Weights of a small image embedding model.
Model: 14M parameters, 64-pixel images, arch swin, norm layernorm_no_bias, activation gelu, widths [96, 192, 384].
Rows from block 9 of a small image embedding model, named by matrix and row number. Rows with one number belong to one neuron. Each number is 128 + 24 x the weight over its row's rms, rounded and kept within 0 to 255. All counts start at 0. Numbers have three digits each.
After each neuron's rows are labels from the 100 images, of 14976, where the neuron reaches its highest value: "responds to" is what is common among them; "colour at peak" is the nearest of a few named colours to the mean colour under the peak. Only what is clearly more common there than usual is listed. The data: capsule endoscopy frames (Kvasir-Capsule). In brackets: how many of the 100.
# fc1: MLP up (model.blocks.9.mlp.fc1.weight, 1536x384), inputs 192-383
# fc2: MLP down (model.blocks.9.mlp.fc2.weight, 384x1536, transposed), outputs 192-383

fc1.126:120095144124171105116136091091151097151142141125108139131132104144103128091105111108135128122123094105123128083118149151179082100139123094110152125091099136174161146102111181136162126147156110112086145110158133154173087159126107104148144127157129130109152127145176147125099085148117122123125137102134099124122133213148111192143086163117110120174107147142123132163190144121139139124128173139143147135148136159146164144170145111102118140080155101142135080123149141146126154128093113102112138098117151104161107130107116127094116116125131100176112104127111161121151151160114157154
fc2.126:085082135151120133096125133148119123139137151135132129128126111130167073132123060124147085152108127149107127130089151143133140137097112150128084142109128146128138151116108126134140114137112118104137076141141160136125115118118118116122133123123119146159104143119088104133138129163141128146121152066147130158152137133159123127141112139100137122123100149128102182100125146146127114134136125148210133122129098105128115085148124126117193153109154134127140135139126115127159137101167149090143145121121126087138123135120096129118144148143111139138107128125154114155130171103135125103
responds to: finding: reduced mucosal view (95)
colour at peak: grey (34); orange (30)

fc1.296:138129152095124095138088142132134116134228143118107114112142067142111144063141139117149138133140108137091093102151121107102155078152119124152133137122101161181120123122115149127110111126155121138131154127121140135162067143071115117233144143135128119068130134147125135160131022127148095092142139099129149110128097171135115121134113156103111116089155148112106141139162160150132147126124137147143143111181119106185131149142097065120125128107127147103165072135154146141138161121141128120117102137135159113169132139117136122127075134128099103137172146123135123125095109172055170118
fc2.296:080090136141125133128116133174115138138132147132126135129135103132155083132133097117145101152109130195113123140107123127135137141075107166129052155137129132094119132126122124123118122109110125125146063139122171122117118115118113134132122087116116137165106154131058106130153127173142125144124151098131135143145140130115144126131125132115136126130115146130098167054123146161115113093141119116220128121133110072133110072160125131124186148139142126131134127151118117122166131122161170132137134122122123101139137131113104128121145177135121142120133144121146074172124140111137117101
responds to: finding: pylorus (76)
colour at peak: grey (41)

fc1.500:144133144104186096125154136116132168142116123181113132112101106117071142162131135177128167126085134135147101105160109134122136111169143131137123099157153130128128119114162173114104149118124136135127113145094076134134082126108110116172091131119121146125123119111123128152121071110128154145144118158107132056082127099149104114115123092170154145063131136126124116127111096088107095119095159099111159153136166128180121113136132136136119150132110104096104123155087129174130119186126146144145117126102115153117144078152141099155155124155127109133105147133136131128081104182138109136
fc2.500:169161125109134124131137124091140121126121102127124123126114155123097175121127162145112165105156127061147129122160131127119118111185148100122216102124130118152139119133146135138133138142151131137112184117130086131147137138137146127128135177139137121092154103128192146130098127083116130114131102168120124101109115125131117133125133118144119135125144109129164086199130108099136141160118134132054124133125146184129147177103137119127068115129113125122119129114130134136095129140094089138120120134131127164115127124147156124141111082121143115138123117140112180085129113150119138152
responds to: finding: ileocecal valve (100)
colour at peak: black (25)

fc1.767:126117144118133113128106124129171124115176184136117122121142033142098136082121122121132131112129111130086093092139126125084141087154127125170132137117075157172130133115124152134122116134146125134121141128133127122126009156084099118219119134155126122107136140155146142124130016129131099071140121109140112118127119166131132113130112145131134091079151139116121148134132150128162120107119170148126120125173129122189129126136092118126127120122140127131159076132162141136131141117122125149134129128136187135165113106106141132125082130133076091138197132117115129120123122183094156114
fc2.767:121102118123128121109117076129152134129095147126136157134152122136132178121151146148127153108091122189140134118110107157128118135090119124147152134129110134145094136107130106135121142125144128137097160137150112114106113137153115127146118004149180091157164134138152164108103106142079148101145101116134104154127126120047129137095152135171130081134145118119110143097101138104155145074106120084113122155141155166128156124134103147148105055118123081140103112098161125118139106150061169158113125091148165184139114099089164137136111134111104117097173163140107126126127148146139135154
responds to: finding: ulcer (46)
colour at peak: grey (44)

fc1.28:117131098143081124148107151135138127101067151100157128126112134139130132158137115113127107121154152137144156139106124121117128135103117133134135128123107133115154150109122067142134141126146141135143132120182166099090129130138134147088115095116113105183148151159134150081126208142140133094157106173157102166134149094113148138130152097107135103183179095146146108138090126111149146099104074128103006138117115154098148119076136185146128086167164127152143158109150116115119094102122113175106138131151165157118110131075137151141123118119102131130136133126111140124164126104174161138
fc2.28:108113116112122123161104113148138139128120146116129147132134115137143145124153155118137147133122131223134127128124087122141129142073113154130079165164122117088109129130144111121102150081128135163138110129127149104106124124132129158141119012122148105149128144143101135124140126175121130129149132129107127137135125116043139142092152118148129121146142115134105106073125132151109128069136115065182111135144121109131136117149117142150121080149110105129103120131133123123145117163108178160108107114137133143136143117103137130136126165119140138117181159124127076150119095132137117130
responds to: finding: ulcer (62); finding: pylorus (25)
colour at peak: grey (54)

fc1.255:136120161116145108128099127133143120131186170140120121125150051139102134086127126123131140123107093132081078100141125120078144093157124127176127137123081149166127127121122189129118115134145123134126136129120122133138036149083109120214121151146123125087125129140133130142134000128140097087135137107124130095120107166140125111131115156129135106063147142104108149130137154138140130123130174146131150126191129108193118131142090079122126125121133139119159061134146138150136168124129131129140122129130157118160121112120136130123088137132087104144187135117126118124103121185072148102
fc2.255:083097134154123134107121132154116131133135151135129131126137108131173067135128074119143085154103128169104127135078142138139137138076116149133080153119127143114120141124111123127128112129103120112136076138131169129114117118118114123126124095122116143156104145123082111128141127178137130150121151078138127159147141134138134128135119137111137124126103150128102188088123146152126114110135123137214130122131110093129114075147122133122204145128152131136140127146124119120155132105164162116143145124119129100137124130115097129113145158138106136127121136122150104156130165107137120103
responds to: finding: reduced mucosal view (88)
colour at peak: orange (26)

fc1.318:120109154114150099126100112116162116123179166145091139114135052158097136065120120122144126122128105118084117083147136128129142084156130110153134133110081160175129144104115169132129106139152123136102156134140136136149015158100098100207132132159135122099146144155150143123122021139120106093138124094130118118134118179139118137126112171132120103115132139130127145147155153132153119104124169151157137109169127132173144134165106115121131132100136115121146069123161155140135155119114115124115124108130166130172119132101133126116080120135106093147167125126117129119122131166091155140
fc2.318:082082135147116130100125126165125129139133155136134135132148107136162091132126076128145090148104128171111126136100148143130144132085107157135069148100122145118126151109102123136131114135114119104140083139141156135127111117121113112126125092124136136159116149115069114130135126165126132140130145073156130157155138137130127123132124146105136112127103149118094189081120143145137115125127123145217136133131110108129119081148116129115190139109146134129138128131131105129164137093159161094141142114129140092140120127113110134120139167136105136119120138124146107151128160100134127110
responds to: finding: reduced mucosal view (81)
colour at peak: grey (29)

fc1.452:137132156107106096135090152141140115136199165119118107112141056142105142074133130114130135139140107140091091105143125109083159080151116123163136139124089147163137128114110144124110122130156125145145147116134144133156077138059105129233138142132119111084125134150125140146131035116155088074141130116146133115123105187138118114137112144099120110097158141101102138132145159144140160115127143147129112119172107112177129138121084067118126118126148154126165070133155131141134164115138123133120112136136167120166123135108137125126070134130081103142175148126136127122094114155073180106
fc2.452:087092132137124129131118121169116143132125148126128138129143109133153101135142125112140119151112131224119128144100106123133136141072110173128050159147128121081109129128129124118112129089107124133146072137123165127114125114122116137136121071116129128161110147137040111127154128170132124138130149107126134143138135123080139127116137127125135123138128146128095151056128137169113116081133119092224127127134116075133119078140123133129166122139131122131119124147119115125160122134145181138129117118123129114135143128116112134128141190133122140109150152125136073174122124117138113108
responds to: finding: pylorus (47)
colour at peak: grey (48)

fc1.712:137123151106139122138111128143159130112173191143136134124136054125098149090131128125121143117138105137094089122151131126066147094150129123162127143121078148156132147117122158130107107133158138146126148111141123120116047149092094129233107121147132109113133123133141132135130000133133101066149128120124118115127103134126135111130125154130146091096170122121114138130097160127146142114132161147122107131182137125167124132129077110148119097134140141133163073124155137127127152123118126148134135111141160143158120107107154141122078127126053090133160143125124126127086122180093150117
fc2.712:178140108104126117141129111099153129122114111120129140132133144132096195122131169140112177099152129091153130122154110128122122123165130102132177116130123116139137118120147127138129144114155132138122191116140099135138136137145134128130127111134166104108162111128175161124096127091106133102153097152130124114114116123096099130101141124152116118145149098118140090180133102101137155143118134108059127150133151171127159188096119131142063079113104115120103123086151130133101116145082103116105106127150144161122123122139169130149103111113137116111147127133108151084124093143122137162
responds to: finding: pylorus (59); finding: ulcer (31)
colour at peak: grey (55)

fc1.479:136120155131157133125147108137153121133162183158147128146145062132099126124113121134116141111085081127087086105127129132068113093155133127169123134122078151164141129124127206134129115142137129130130123127122110127113052164103110128197099145163120127129120120121142132132125006127124104083124136117119120091114126145140131105139118166142145105052133135105118151124110148128145123127134209144118150154169144118184112125134098092128128121132133136125149082133144134153125158124116133131159138115127155123135109094124135133119102137132081099141172118114124128125113132191099131094
fc2.479:096109121166130135107125130154116132123126137137129122136147116131201085144129092110133079139110128143097137156048149144147128131074118129147090162109126152112098126121119115125127110144088122102120100128140156119099118139131105128126113068136142126150117137112090148118143122167116142135123136074136113179149145140123141123139119139120125123143097137128121210098120141143142117107148124133209128118132138105111125073143115144136197124113146134158145116145141135098137121102155142113142159125123138097128113127106108131089149165127089123122118137118138107159136177119148111119
responds to: finding: reduced mucosal view (43)
colour at peak: orange (35)

fc1.599:127166114114147111140145125101117136116091053114104148134118234116139140123131141156127129107122138112177179140157132127188114142121153117104137125132157127099114130155137099125125131130125150125098142116124108108134185107172130138084109116127138133124143118114134137111084210126101188153128112135137135132151131137108120126133146108138119131111092117142150100141096118116135134147114054093126134130076157147080157135116145145135106134122095118119116169112135144121131123139126127097093133110122122119088131119122135117142160098123226144126099138141108149109153115128206107165
fc2.599:106081133134132123118108140136139144157125155139087170129126071126158082127130079104156138162102103176109113128078124127128139141104112156115076152131136139107123152123118133125111142106102143106143097137138173150119090131080089145137138074113111154183110172083097119158152121161148126150153150101127130140150126105131099170138117125127146141158098115133113147093127153131115125098129130107177109110159114141135136095185123147125145096125145116118137127133138115134129138125142140142113160111092123124158118113118103144115140185118099128145148141135166110189107146144154086120
responds to: finding: blood fresh (39)
colour at peak: grey (40)

fc1.186:132162141092102093161066149146135109134188095111117131090139109145126138032122144110143134126118131144111132143140108064188157126136120116136132130122115158139109123132107125123096124119146137118146164121109148128153129121111096137220165119106121111078139136166122142132124079131109115104152139127127166125138085130129126136140127165079092123158124138144115102133134168145118168127107066129157124107123140108141146153117083071141143113104131151110136057146175152120120155112148128106077099139144177106152129167109153124133062127133193123125140152138137138133100099133175141169
fc2.186:201172097110136120148127148139134135134136101128103142115148126142133172131099150117122184106130121070131137116122104097136118114164139108133161088165140125110133114108166117136106149096134153126118174143111104144132130136129101134119114122143098127098158106110190140131120121101131142099136117196123134090120115128150092104135111132150110131162157116112135141170128128102128148145086123091072124131140193163118150181097112128165096088141084112129109116114145142113088100127105111116100134154127128166129098116134159137154102124125133114084123118135137122128116097152126117157
responds to: finding: pylorus (79)
colour at peak: grey (33)

fc1.502:142129152115163107129127129139144128132180164144139126129146070132091135110126130135121145117094093133093068105138122117051126088160128127162125140132094156163136125128128178124118118132151133141133129127114106129135070150079112131240106141147123125104124121128132133146126032121137096080137134119126134086115116159135122103132117159134141109048143139106106144124106158129136140129125180137121150144174139110194115129127092066129121125133129136113153066133142131163132159131128139129143127122130151122145121096126140128129101136137068106136184135120127127121094118198073140105
fc2.502:131101122150126122102144149163095146159105116138102140120143117118151097148112097106137144156117138136132120141090125115139149134139111160092088080149176097095149134082170126144124141087129106082169107149124146162166132113120083103098132120098080168145120114127120099144160132120146130120119144158130139121124126124176094100117101123085145129157123167125085210107152128121121125158107120084137127128113155120132150122105140118125138101114129105126106140133120099123142098136133142103119123136110113090142142135137103175143140156138109160079100111144133099218128148138146090131
responds to: finding: ileocecal valve (35)
colour at peak: orange (25)

fc1.616:125136145082107086158065140108116121133190097104083129106139120151133150040152142119178121150188141132105134104174124090158168111137121122129139126114127134157106138122115117128107114121154129144112166127134173133185123126099114104146170145118139123081142152156121134159120091135141128122140126099122155132131087161135105143132118148077091146140140147134117120164199151150125149128125063132159125080154109122139159163159119095112121142094119136094143103128154145129152157129142117094086090130130127121173145188114126107132092116120165124147127167147142128133113112121105165148
fc2.616:081102134131129131146111125171128148146124147129127143131133106135139095129142134118147122140119132227124120141119100126133131146071109178126053152157126114095116123131133125116110132092116130143150075133117161109119122112121122148141120054121130126158109154142067103127149126175135125130132146117121136143135132125066148127110136126135138125134135142129095125041118139161110118076142119090203125128138115080136121081164123133128147121150124106128113123144117117123157130142134180153130114116132123119142153125106116125130140171125129147111155155122138076169122122120137119109
responds to: finding: pylorus (62)
colour at peak: grey (32)

fc1.239:136123167112144104129100131135142122132194165139119121123148052139101134078129129124131139123117098131083079098143125120083143094159124128183130138125083147163130126122122191129117117131148122135131138130120124135144034145080112122225123148142124123082125124137133129143129001122140100078135138110132133098123109170138124111133115156123132108065145143098109143130136156139137135123128167140130154130179131108185122135137081075121123126121131142116162059134149138150134172124133133125135120128131155117160124117120136125125086137131088104139185138120129123121102120186080150106
fc2.239:089091134154129136098121134143118128132136149138129131127129109125161067130125061125145078151105128156107124129089161144137138132102113142133089153105126149125127146122108123133137109144106117108138079140139170130120111120120116113123132113122120147154108144119085116129133127173137134148123142064147124158148142134155129132136116139104136120120097148131110188096122147138128117120139122146206131120130105105130112075148126130119205155120157131134144130141124117123157136102162145103145149123115132095137121134114094127115143152140112133138109129127151119153134175107134123106
responds to: finding: reduced mucosal view (52)
colour at peak: orange (41)

fc1.568:129127166114135103130097130133155108136203165133122122119149045147102130060123125115133133119110094133081086096135125117100137086162122124164134139117085154173131128128116176134121114137152124129134143128121129132144056150085106122224133144146117121082129130144139141133126000125129098080137140109130131109124117173143125122140114161111122105088139144105111144135138162141144139125121165142143149126158128111184128140132088078119128120114133146119151060136162146146127176115130129125124120128132172114158119122110134121122076135132104102143194126119123135119112122189096151113
fc2.568:152115110160139130083137133144129119125110110132124133136150129137158130140108090125123122118111124061123150122070160156145120130152126105137170092099131139146132140102131118133139116178125114089101166136149101136125122150151114105118123120143140129131151117111171180114107127112096152101110111140142095140133142134186103116132110140120126103148110128122148219160125126089154138165123127137082135129117180199109149148114126140138136112091130123151126124103160131101111113100105090085128155125138154129125094119118125152116131133126104122104097114126121154117146179136136127157
responds to: finding: reduced mucosal view (77)
colour at peak: orange (50)

fc1.8:133131125132157163133172103135172134117095181144179179143140094113107146146111122144111139104114108122148104151129130130103108112147144112133119132122101138138147161130139142126109111143139167124139131116133092108099094164155087135163082104160138106195153129108147138107105075152086148075126115151090114116117144061122148110133140161141152100117117090153140131138053134106144159130122150120132091162113157162124118127134102151167137095146131115141122120105154133118123125123082127126142159074134149152117106093111166158124112107137085101126121122137119145136121143138184121143
fc2.8:122117111109131121141110110133153146132108141120122159123148109133117170129155164118134173114127130222133121117114079128136134145085109140139115138154118112110107130115149112125104150079139138157120154125141133111127114126146115145142116000144161099145145144141141162130121109162104142095149115135117112149129120118056130135080157120169132091142163122119105119090123135122126141073116116073137121153148150140135155121133102141155103049135106091139101115108153120126125116157073164155100112102156154172147135104100151138149121151113117127097182161138118109154125104148137123149
responds to: finding: ulcer (59)
colour at peak: grey (47)

fc1.25:122111152135134119113142117129157111134159197138150117142154063137098120120114113130114130115120090126089106094109134136071104088156120130169123132121080165159149134113127160140139111153150125122135115136138117125112049158104117124199106157156114128144129132144148149111134033125134111087123135126146105118105154114151123129146110141124144105075145138105128165133132135119158127109123191146116118161152129129171112115122116107114137127129143133129138079130140131161127145114111129152165143121122164109137097097099137129116102134134070116153184118116118140110142138174091147086
fc2.25:092097134161123135107123132154117128132137147132128129129136113131184060136126075116141078154105127158100128138075144138137138136077116148131081154118130143114122138123113123127131115128102121110137075135131168129115119120119116124126126098124118144158105141119088107128143128174140128151120150072139128165149141132140133128136120137107135125130104147128104185093127143151125114111139124137217131121128112093127115073144122133122194147123156133135140129145126122118149130104162155109141148124118128098135125132115097133110145158136104136131116134122148103162129167109137118103
responds to: finding: reduced mucosal view (88)
colour at peak: orange (33)

fc1.631:151144136134182136123161105137136131132153148144166123148129130116098128177125112152129141104055067133126095123123127121081088100146137131165116131154114164151168141137131170131145135134131132144129100128117087107116102130101145157211083136151115145141107112093139124129115079120139115094121134109129132094128142149126124088134130157170158117033118139112113123106074147106139116141116198115108155162158167111166109111113090082128111142139131130109137088138125119162135181134131157113153156112131140104114111081142134129131139132145099116142170139111117136113115122195124112076
fc2.631:092099135149125133123120130157113132129132146131128129131134107132163069131133102117142095153115130202113125148104130137133135139061118160137059157130126139098114134130120125123124119115100125124143051131121169122117119118121121131131123091114126132162110145127040112127154128171136123153127145081135133158143137131110145131129126135122136127130119143130105153061125142156120116084142121126221130126130115055130108061146121134125193145133142130131135128148116121121150133119164166126140136119123128097135134130111095125117148173132118140128132141120144073165125145110135119109
responds to: finding: ileocecal valve (48)
colour at peak: orange (42)

fc1.129:118139105133100133134119130108116125121072068103117140134115189120158129141137137129135113133131178126167174139123127125209124167100131127082131120123161110100117136143126073132140150124118129125114134121143140119124177103170149130016131111107131137155139132136127130111120255137119165173127116142128132154141134122120133153122156097125121136185110118150154104138146097122126120140122048113129097121098126147076152124113176177132121129129108120135113197113118129116126099126125117127089129138135112128105133147122120131135164115116214158122107122124114133128167124085170109161
fc2.129:160154104107139121155121108115156129120116114118132151129131141136097200121144187135121176103150131165153122116152089124132117129127140109129158124163124113123117119138154118131113154099140143160121173113121121108132133129153139150135120068134160097112153117130171163123090125119106134111147109161110121114107114119071121138097150112166120119147167106124135074129130106111122138106118123075071117148136157159128165163110120136157071068151098105127105122102137131126091114165080132141101102128149133174126129113121163132150114124114145121115168140133112119117121082151127127162
responds to: finding: pylorus (36)
colour at peak: grey (28)

fc1.690:105113110134072126127108149116104133123081112103115125112113183124144126136148128114158102162207169140157158142125136133159150165105112132104133122127150098098125146114125072133135147114129117127134139124154163134146186092142152121012155113095131133144138150152117118114142235139150138172137118142139116165131135122122139159113137082106124139201145130153140096140168101130125128114125046121131063099107090149072149123128164178119135137126148107146111181108112103105140101125128114137099115149131105145140151168111107132131144126115148150127104141147133128137157133068129143148
fc2.690:155133107112122122141134107106135128111105107120128133133125148130109194122134200130112165103147126129150131129145103143133120130133133106131160121147125107131131117117148121127122146112150125140117191117127094118131138131152143145133123070130164097098159112124182162118104127094110127106152103172124124127114119117061126129103149120164129123150164114123142072144129108109138144115117127084039126151128166169127160184106120135145048061130115109127102120104145126130086113158081118129108108118152140169122132114126161139142113114119139116120161131139105113108127099149121131176
responds to: finding: ileocecal valve (51)
colour at peak: grey (28)

fc1.249:142126150110150098132109134135139122135217158133118122121141057134098137086134131124136141126109107134089086095148122114077139077164124127150126139128099159185125125123122168126120120129151126142130138126115123135151053151063114121216126139141126124088123127136129132162130040126145083090137137109124140095121110168136120116131114161127129109071146146115105138132137159144132138128126166140133154125181130106188121138141101058124123126116130141099168074137146137155137156129135133124130112131133153120163126115126134125126091136136082100136196137121128123124098118195045151111
fc2.249:144130136133115128114137166143108133170134092134096135120127129121172051154107089117143116162113114069133132145129144094160133142111123178073114116115172116097176129127141128142114146118123134123133083141144111149153116130114111134104112158111049172140086116073155059160145138096148139140095157154130142116156128109197108120149103134092132154148083140123112161154115134139106122216092114154157114116127097163129141140131148125093107176143139120114137133141128111121132137134154120144127182129083078105133163130155083160125160134143110162133077115141154136185124143109161077122
responds to: finding: ileocecal valve (72)
colour at peak: orange (38)

fc1.420:141120165114159118125114118131145121127182167153115128135146067135105138083122126130128144120109090124078082097145130130073138094161135122181129131121079146166127125121123216131121111136141125135121138131121118134139044155095114118197113153154131125082126118127137127146124000127134109086126136106120132087121103165141126107135118176141140108054141137098114152131134151140133126131137187144127158133179134110176117136152087088125122128120128135118157070131146142143131175127124129118144125118126142121151122115131136129120092137126088100141159137119131112124094125182077144103
fc2.420:078087138150121132112119129155117131136131154132129135130132107129171070135129078117143090154102125172108127142082140139137138140076109160130073159117127138110124139123112123126128116123108120113140073138136159129111115116117117125130128083124119142165102145122079103128144127177138130149124149079139127168149140129127134130130120136108136121133100144131098184092122146153120117103144124133221130124133103093129115078154125133119194140123150131133134126143124115121160132115157160121138141117118129098139130132114098130115143157135111140131123139123150101159127158108138114104
responds to: finding: reduced mucosal view (74)
colour at peak: orange (34)

fc1.691:140133153108149097134109136138143122137223157135122123120141054137093135082128131124133141123109101134088083102144122114086137075165123127152128138127102159183131124126122166126119119130154127138135138127116119133150063149067109126228129138139123122088125124136131134153127024124133081083138140113125139094123106168138118116135111163118125112064142147110103139128132165142132149126123165137137155131170133107193126139135098060126125122118130145103161069138152140152130159127135134122128112126134158118162125113122136121127087137136085100134184135123131129123096118206069147113
fc2.691:133150153126130131117151143090117123128141093151128111123086147109097117116112120146124135153147116093144114160177159107103123122137162168111190100118160109145158126141156147148120121135137121141155100155098086141166113118096150118148110240094073153103101112109122110161120130079152112168093118152121156086116129135177126135159110126117114150107110152140134094153106102088109105199091113175072104118119114121148109142108152095110096171164103137116139141150086113162138163132131108165142133124074110146114156130168111121152138075150165122155105096154135130123132128134135112131
responds to: finding: ileocecal valve (26)
colour at peak: orange (49)

fc1.65:138124165115153109128102133136139122134193162144124120124146068139105135088127129123128141124109095132092083104138125116081140089156126129168130140125076150171130125124121200126117117131143121134131136129120123138142055147061115123226124150141120123083122123134130129147131011122146092075137138109127134100122108158140125114133116158126134107070145143105107145127132151139135136125129177144130148129182132110187119131139079059123124125121134140114161053132149136153133166126135134123136121127130161117159124118123135127126084136131088100140182138123128122124095119186072147101
fc2.65:099093134154123132106123135158108133136133147133124133126138106131174059138125071116145090154100126169106127133083137133138141138086113154128075147126132143106123139116116125127125117119110121105140066141132176136116115115115111122122127103116107152159099144121082105133151128170143128153122150086134132149148138130144127126133116138103139127131107153129092194087125147152122116116132124130204132122131111088130113076144124130123198146123152129130136129151123118123159127111163159114140144124115126095140129131120093138119143163141105138123118134125148096168125170109137115103
responds to: finding: reduced mucosal view (29)
colour at peak: orange (42)

fc1.682:131120167127143116122112122136156104126180175146129123136145051135108124081112118129121134108102080119071100098130132130081135082164137120168134131109078169171129130122115187136127102154140126123126133134125126128118050162098094120191115154165118123112125129140145140124127002134121112081119142111131124107122125151142130117142114166124129100054131136104122157131125166137150129120137188146136151134150131123173121131138100090115135117119136140127151082135159142142132171110122124128150138115121168118146102103107135130110078134127088100148177124120121132120125131188114146101
fc2.682:103103134162127138104129125137128121127134139134130128137132116126192076140121079117130065143103122120097138141056169160138127135089118132144104161094125154124120134125106119126142106174107117105109098126147136122097117135130122126129124091139138129156115138105112145120136124155121142152119137063133111178152152137139133136140121144115126124129088120131130206117114138134142119119155131153191132123127117134118116087151120139125193134106156130149148117131144140107139130095146127105144163122116137104125107126114104123093145148127097124145103121119141124123136182108140118121
responds to: finding: reduced mucosal view (90)
colour at peak: orange (41)

fc1.536:107122134113058103136069143123121107135179116094090113107136101150136136047161131102161107165208150133108153106137127116161162133113108124123135130109118127152127148112106106131124120129159104130130158122149171137175118108087126108118192129106131113096144147181125136136141118139142097122141134101158127154141096186128107158129124127085103123195154146129119127150212135153142158110134064133153105093143079127125162142128138107111129119100134150122145103122152145117126136100142121145082089141151152109185138164096119128117078130127140147135170135125125129126138123107070176148
fc2.536:092083133143117133118122126169115133144124150125129135132136111131169082135128085113137106160108128202116129137098122136140136143066111183125044154134130125093129136122119121123124127113111123121146067132132169128114121115119121132129128066118113139166109141121067109124154129172137124143127150099133130151153134123107137130124124132113146121143115148129100173078125146162120115092136119115240127127131110096128122078148125135120173127132147121132126127149126113121154126124149169132130133114124125107137140128107104139123142175134113144122137141119138081187128147110139113107
responds to: finding: pylorus (32)
colour at peak: grey (46)

fc1.373:132112153130154123120143119125152133127165182149129119143142063131089130131126119143123134120113091130096091099137134137058125091154129137189121135125080151158147135121129188137130115144145122139119120131134106120116044147091123125207100160151117136128123128127139129131127008122143103086127130118135118105111139146139129104132115132144159104031152138095118155128117135116152120118127180142109130149175130119177110118118108098119117128134135132121150091122131129158132156125120133152158134124128161119138118087117136133122108131134059101142175125110119122118120123188075141082
fc2.373:083100139148123135115119133148120132136137153133129131130131109126168074132132077120143083154111127173106124137085142136137138137081114151131075159115127142112122139134110123128130116131100122119140071134132167127115116117115119126127130105122117142158103145117075105131142126179144127151126152070140127165147138135127137137135119134115135128125102142132107160088125147154121112100144123140228129121132102088129114063151126132119190148134153133135145129147122121121149135109170159120139137123116129090135128132118096123111143160139112136143122135121150103155128153109137119098
responds to: finding: reduced mucosal view (59)
colour at peak: orange (36)

fc1.467:132133149108128098136101137136144114136224149124120120105139045140107133072127132120147139127113109139102079106137117105109146084148118127148127136124106175173127125125120148129115117129153121132138142131113130132148053139068108124255149135133122123082128132149131142145130004126135088094148141108128138108126105159136115121134109150105117111099149151118105142133145156139138152122114142135142144121164130108217132139124103067124130120107133152099158068142154143144129152118137133130120103139137175113167123117111137122127079134146096107132189132119122132124096111186078149120
fc2.467:135127114145163135116131148190084154121141106161104115119140102133154117147110112121145143135134129161128124148124137109121122101111121136153107095163152161094099122100178118147088122097097125093141101156095142125144134125132075107117095152103114138120134135133057115135143121138131149128096125141114141095129135142183121083143098136125124133117106155123107187063129133104127100148089119125170133112124191053144085101111123116149188189142102117140130135138109122133176114102152168121150152142117143119127108132130136136143144148138135124071095119139157077164110131124143132115
responds to: finding: pylorus (83)
colour at peak: grey (36)

fc1.329:127154100139142150146175113129136141127057079127157168131124201111143129187109131139117133113077149118187153155113120109192104160106140119089120117137161108090138150150140092122126140125115150123127125110120105112120177116174123142074117096123128130173140123114137131103107217140095165165123116152109136128131133104119138136123155125148137130179081103156150092128086093103125146148116083097134112146093151154090136131116141159152132123134109107134095178114122124126105110138110131095106151108132120134088121104133142136132166109138216143123081112134114147133153127102200089156
fc2.329:086097133131122131142113130167123146145128150129126144131133104128152090133142121112145117151119129227123123141107106124135134146065111176125051158152128114091117127133131120120111134095115130142148078134123160115116119116117118148139118059118116134163108150138065100129156127179141127137131150112118133145139131126077149130118134126130136125138129139130097138052121143163108114073137117104209122126140108086132123078163127133128154121149131112132124122147119115122151128137138176156126123121126125115143148122108108129127140170128127145118154150119141067179121123120139113105
responds to: finding: blood fresh (61)
colour at peak: grey (52)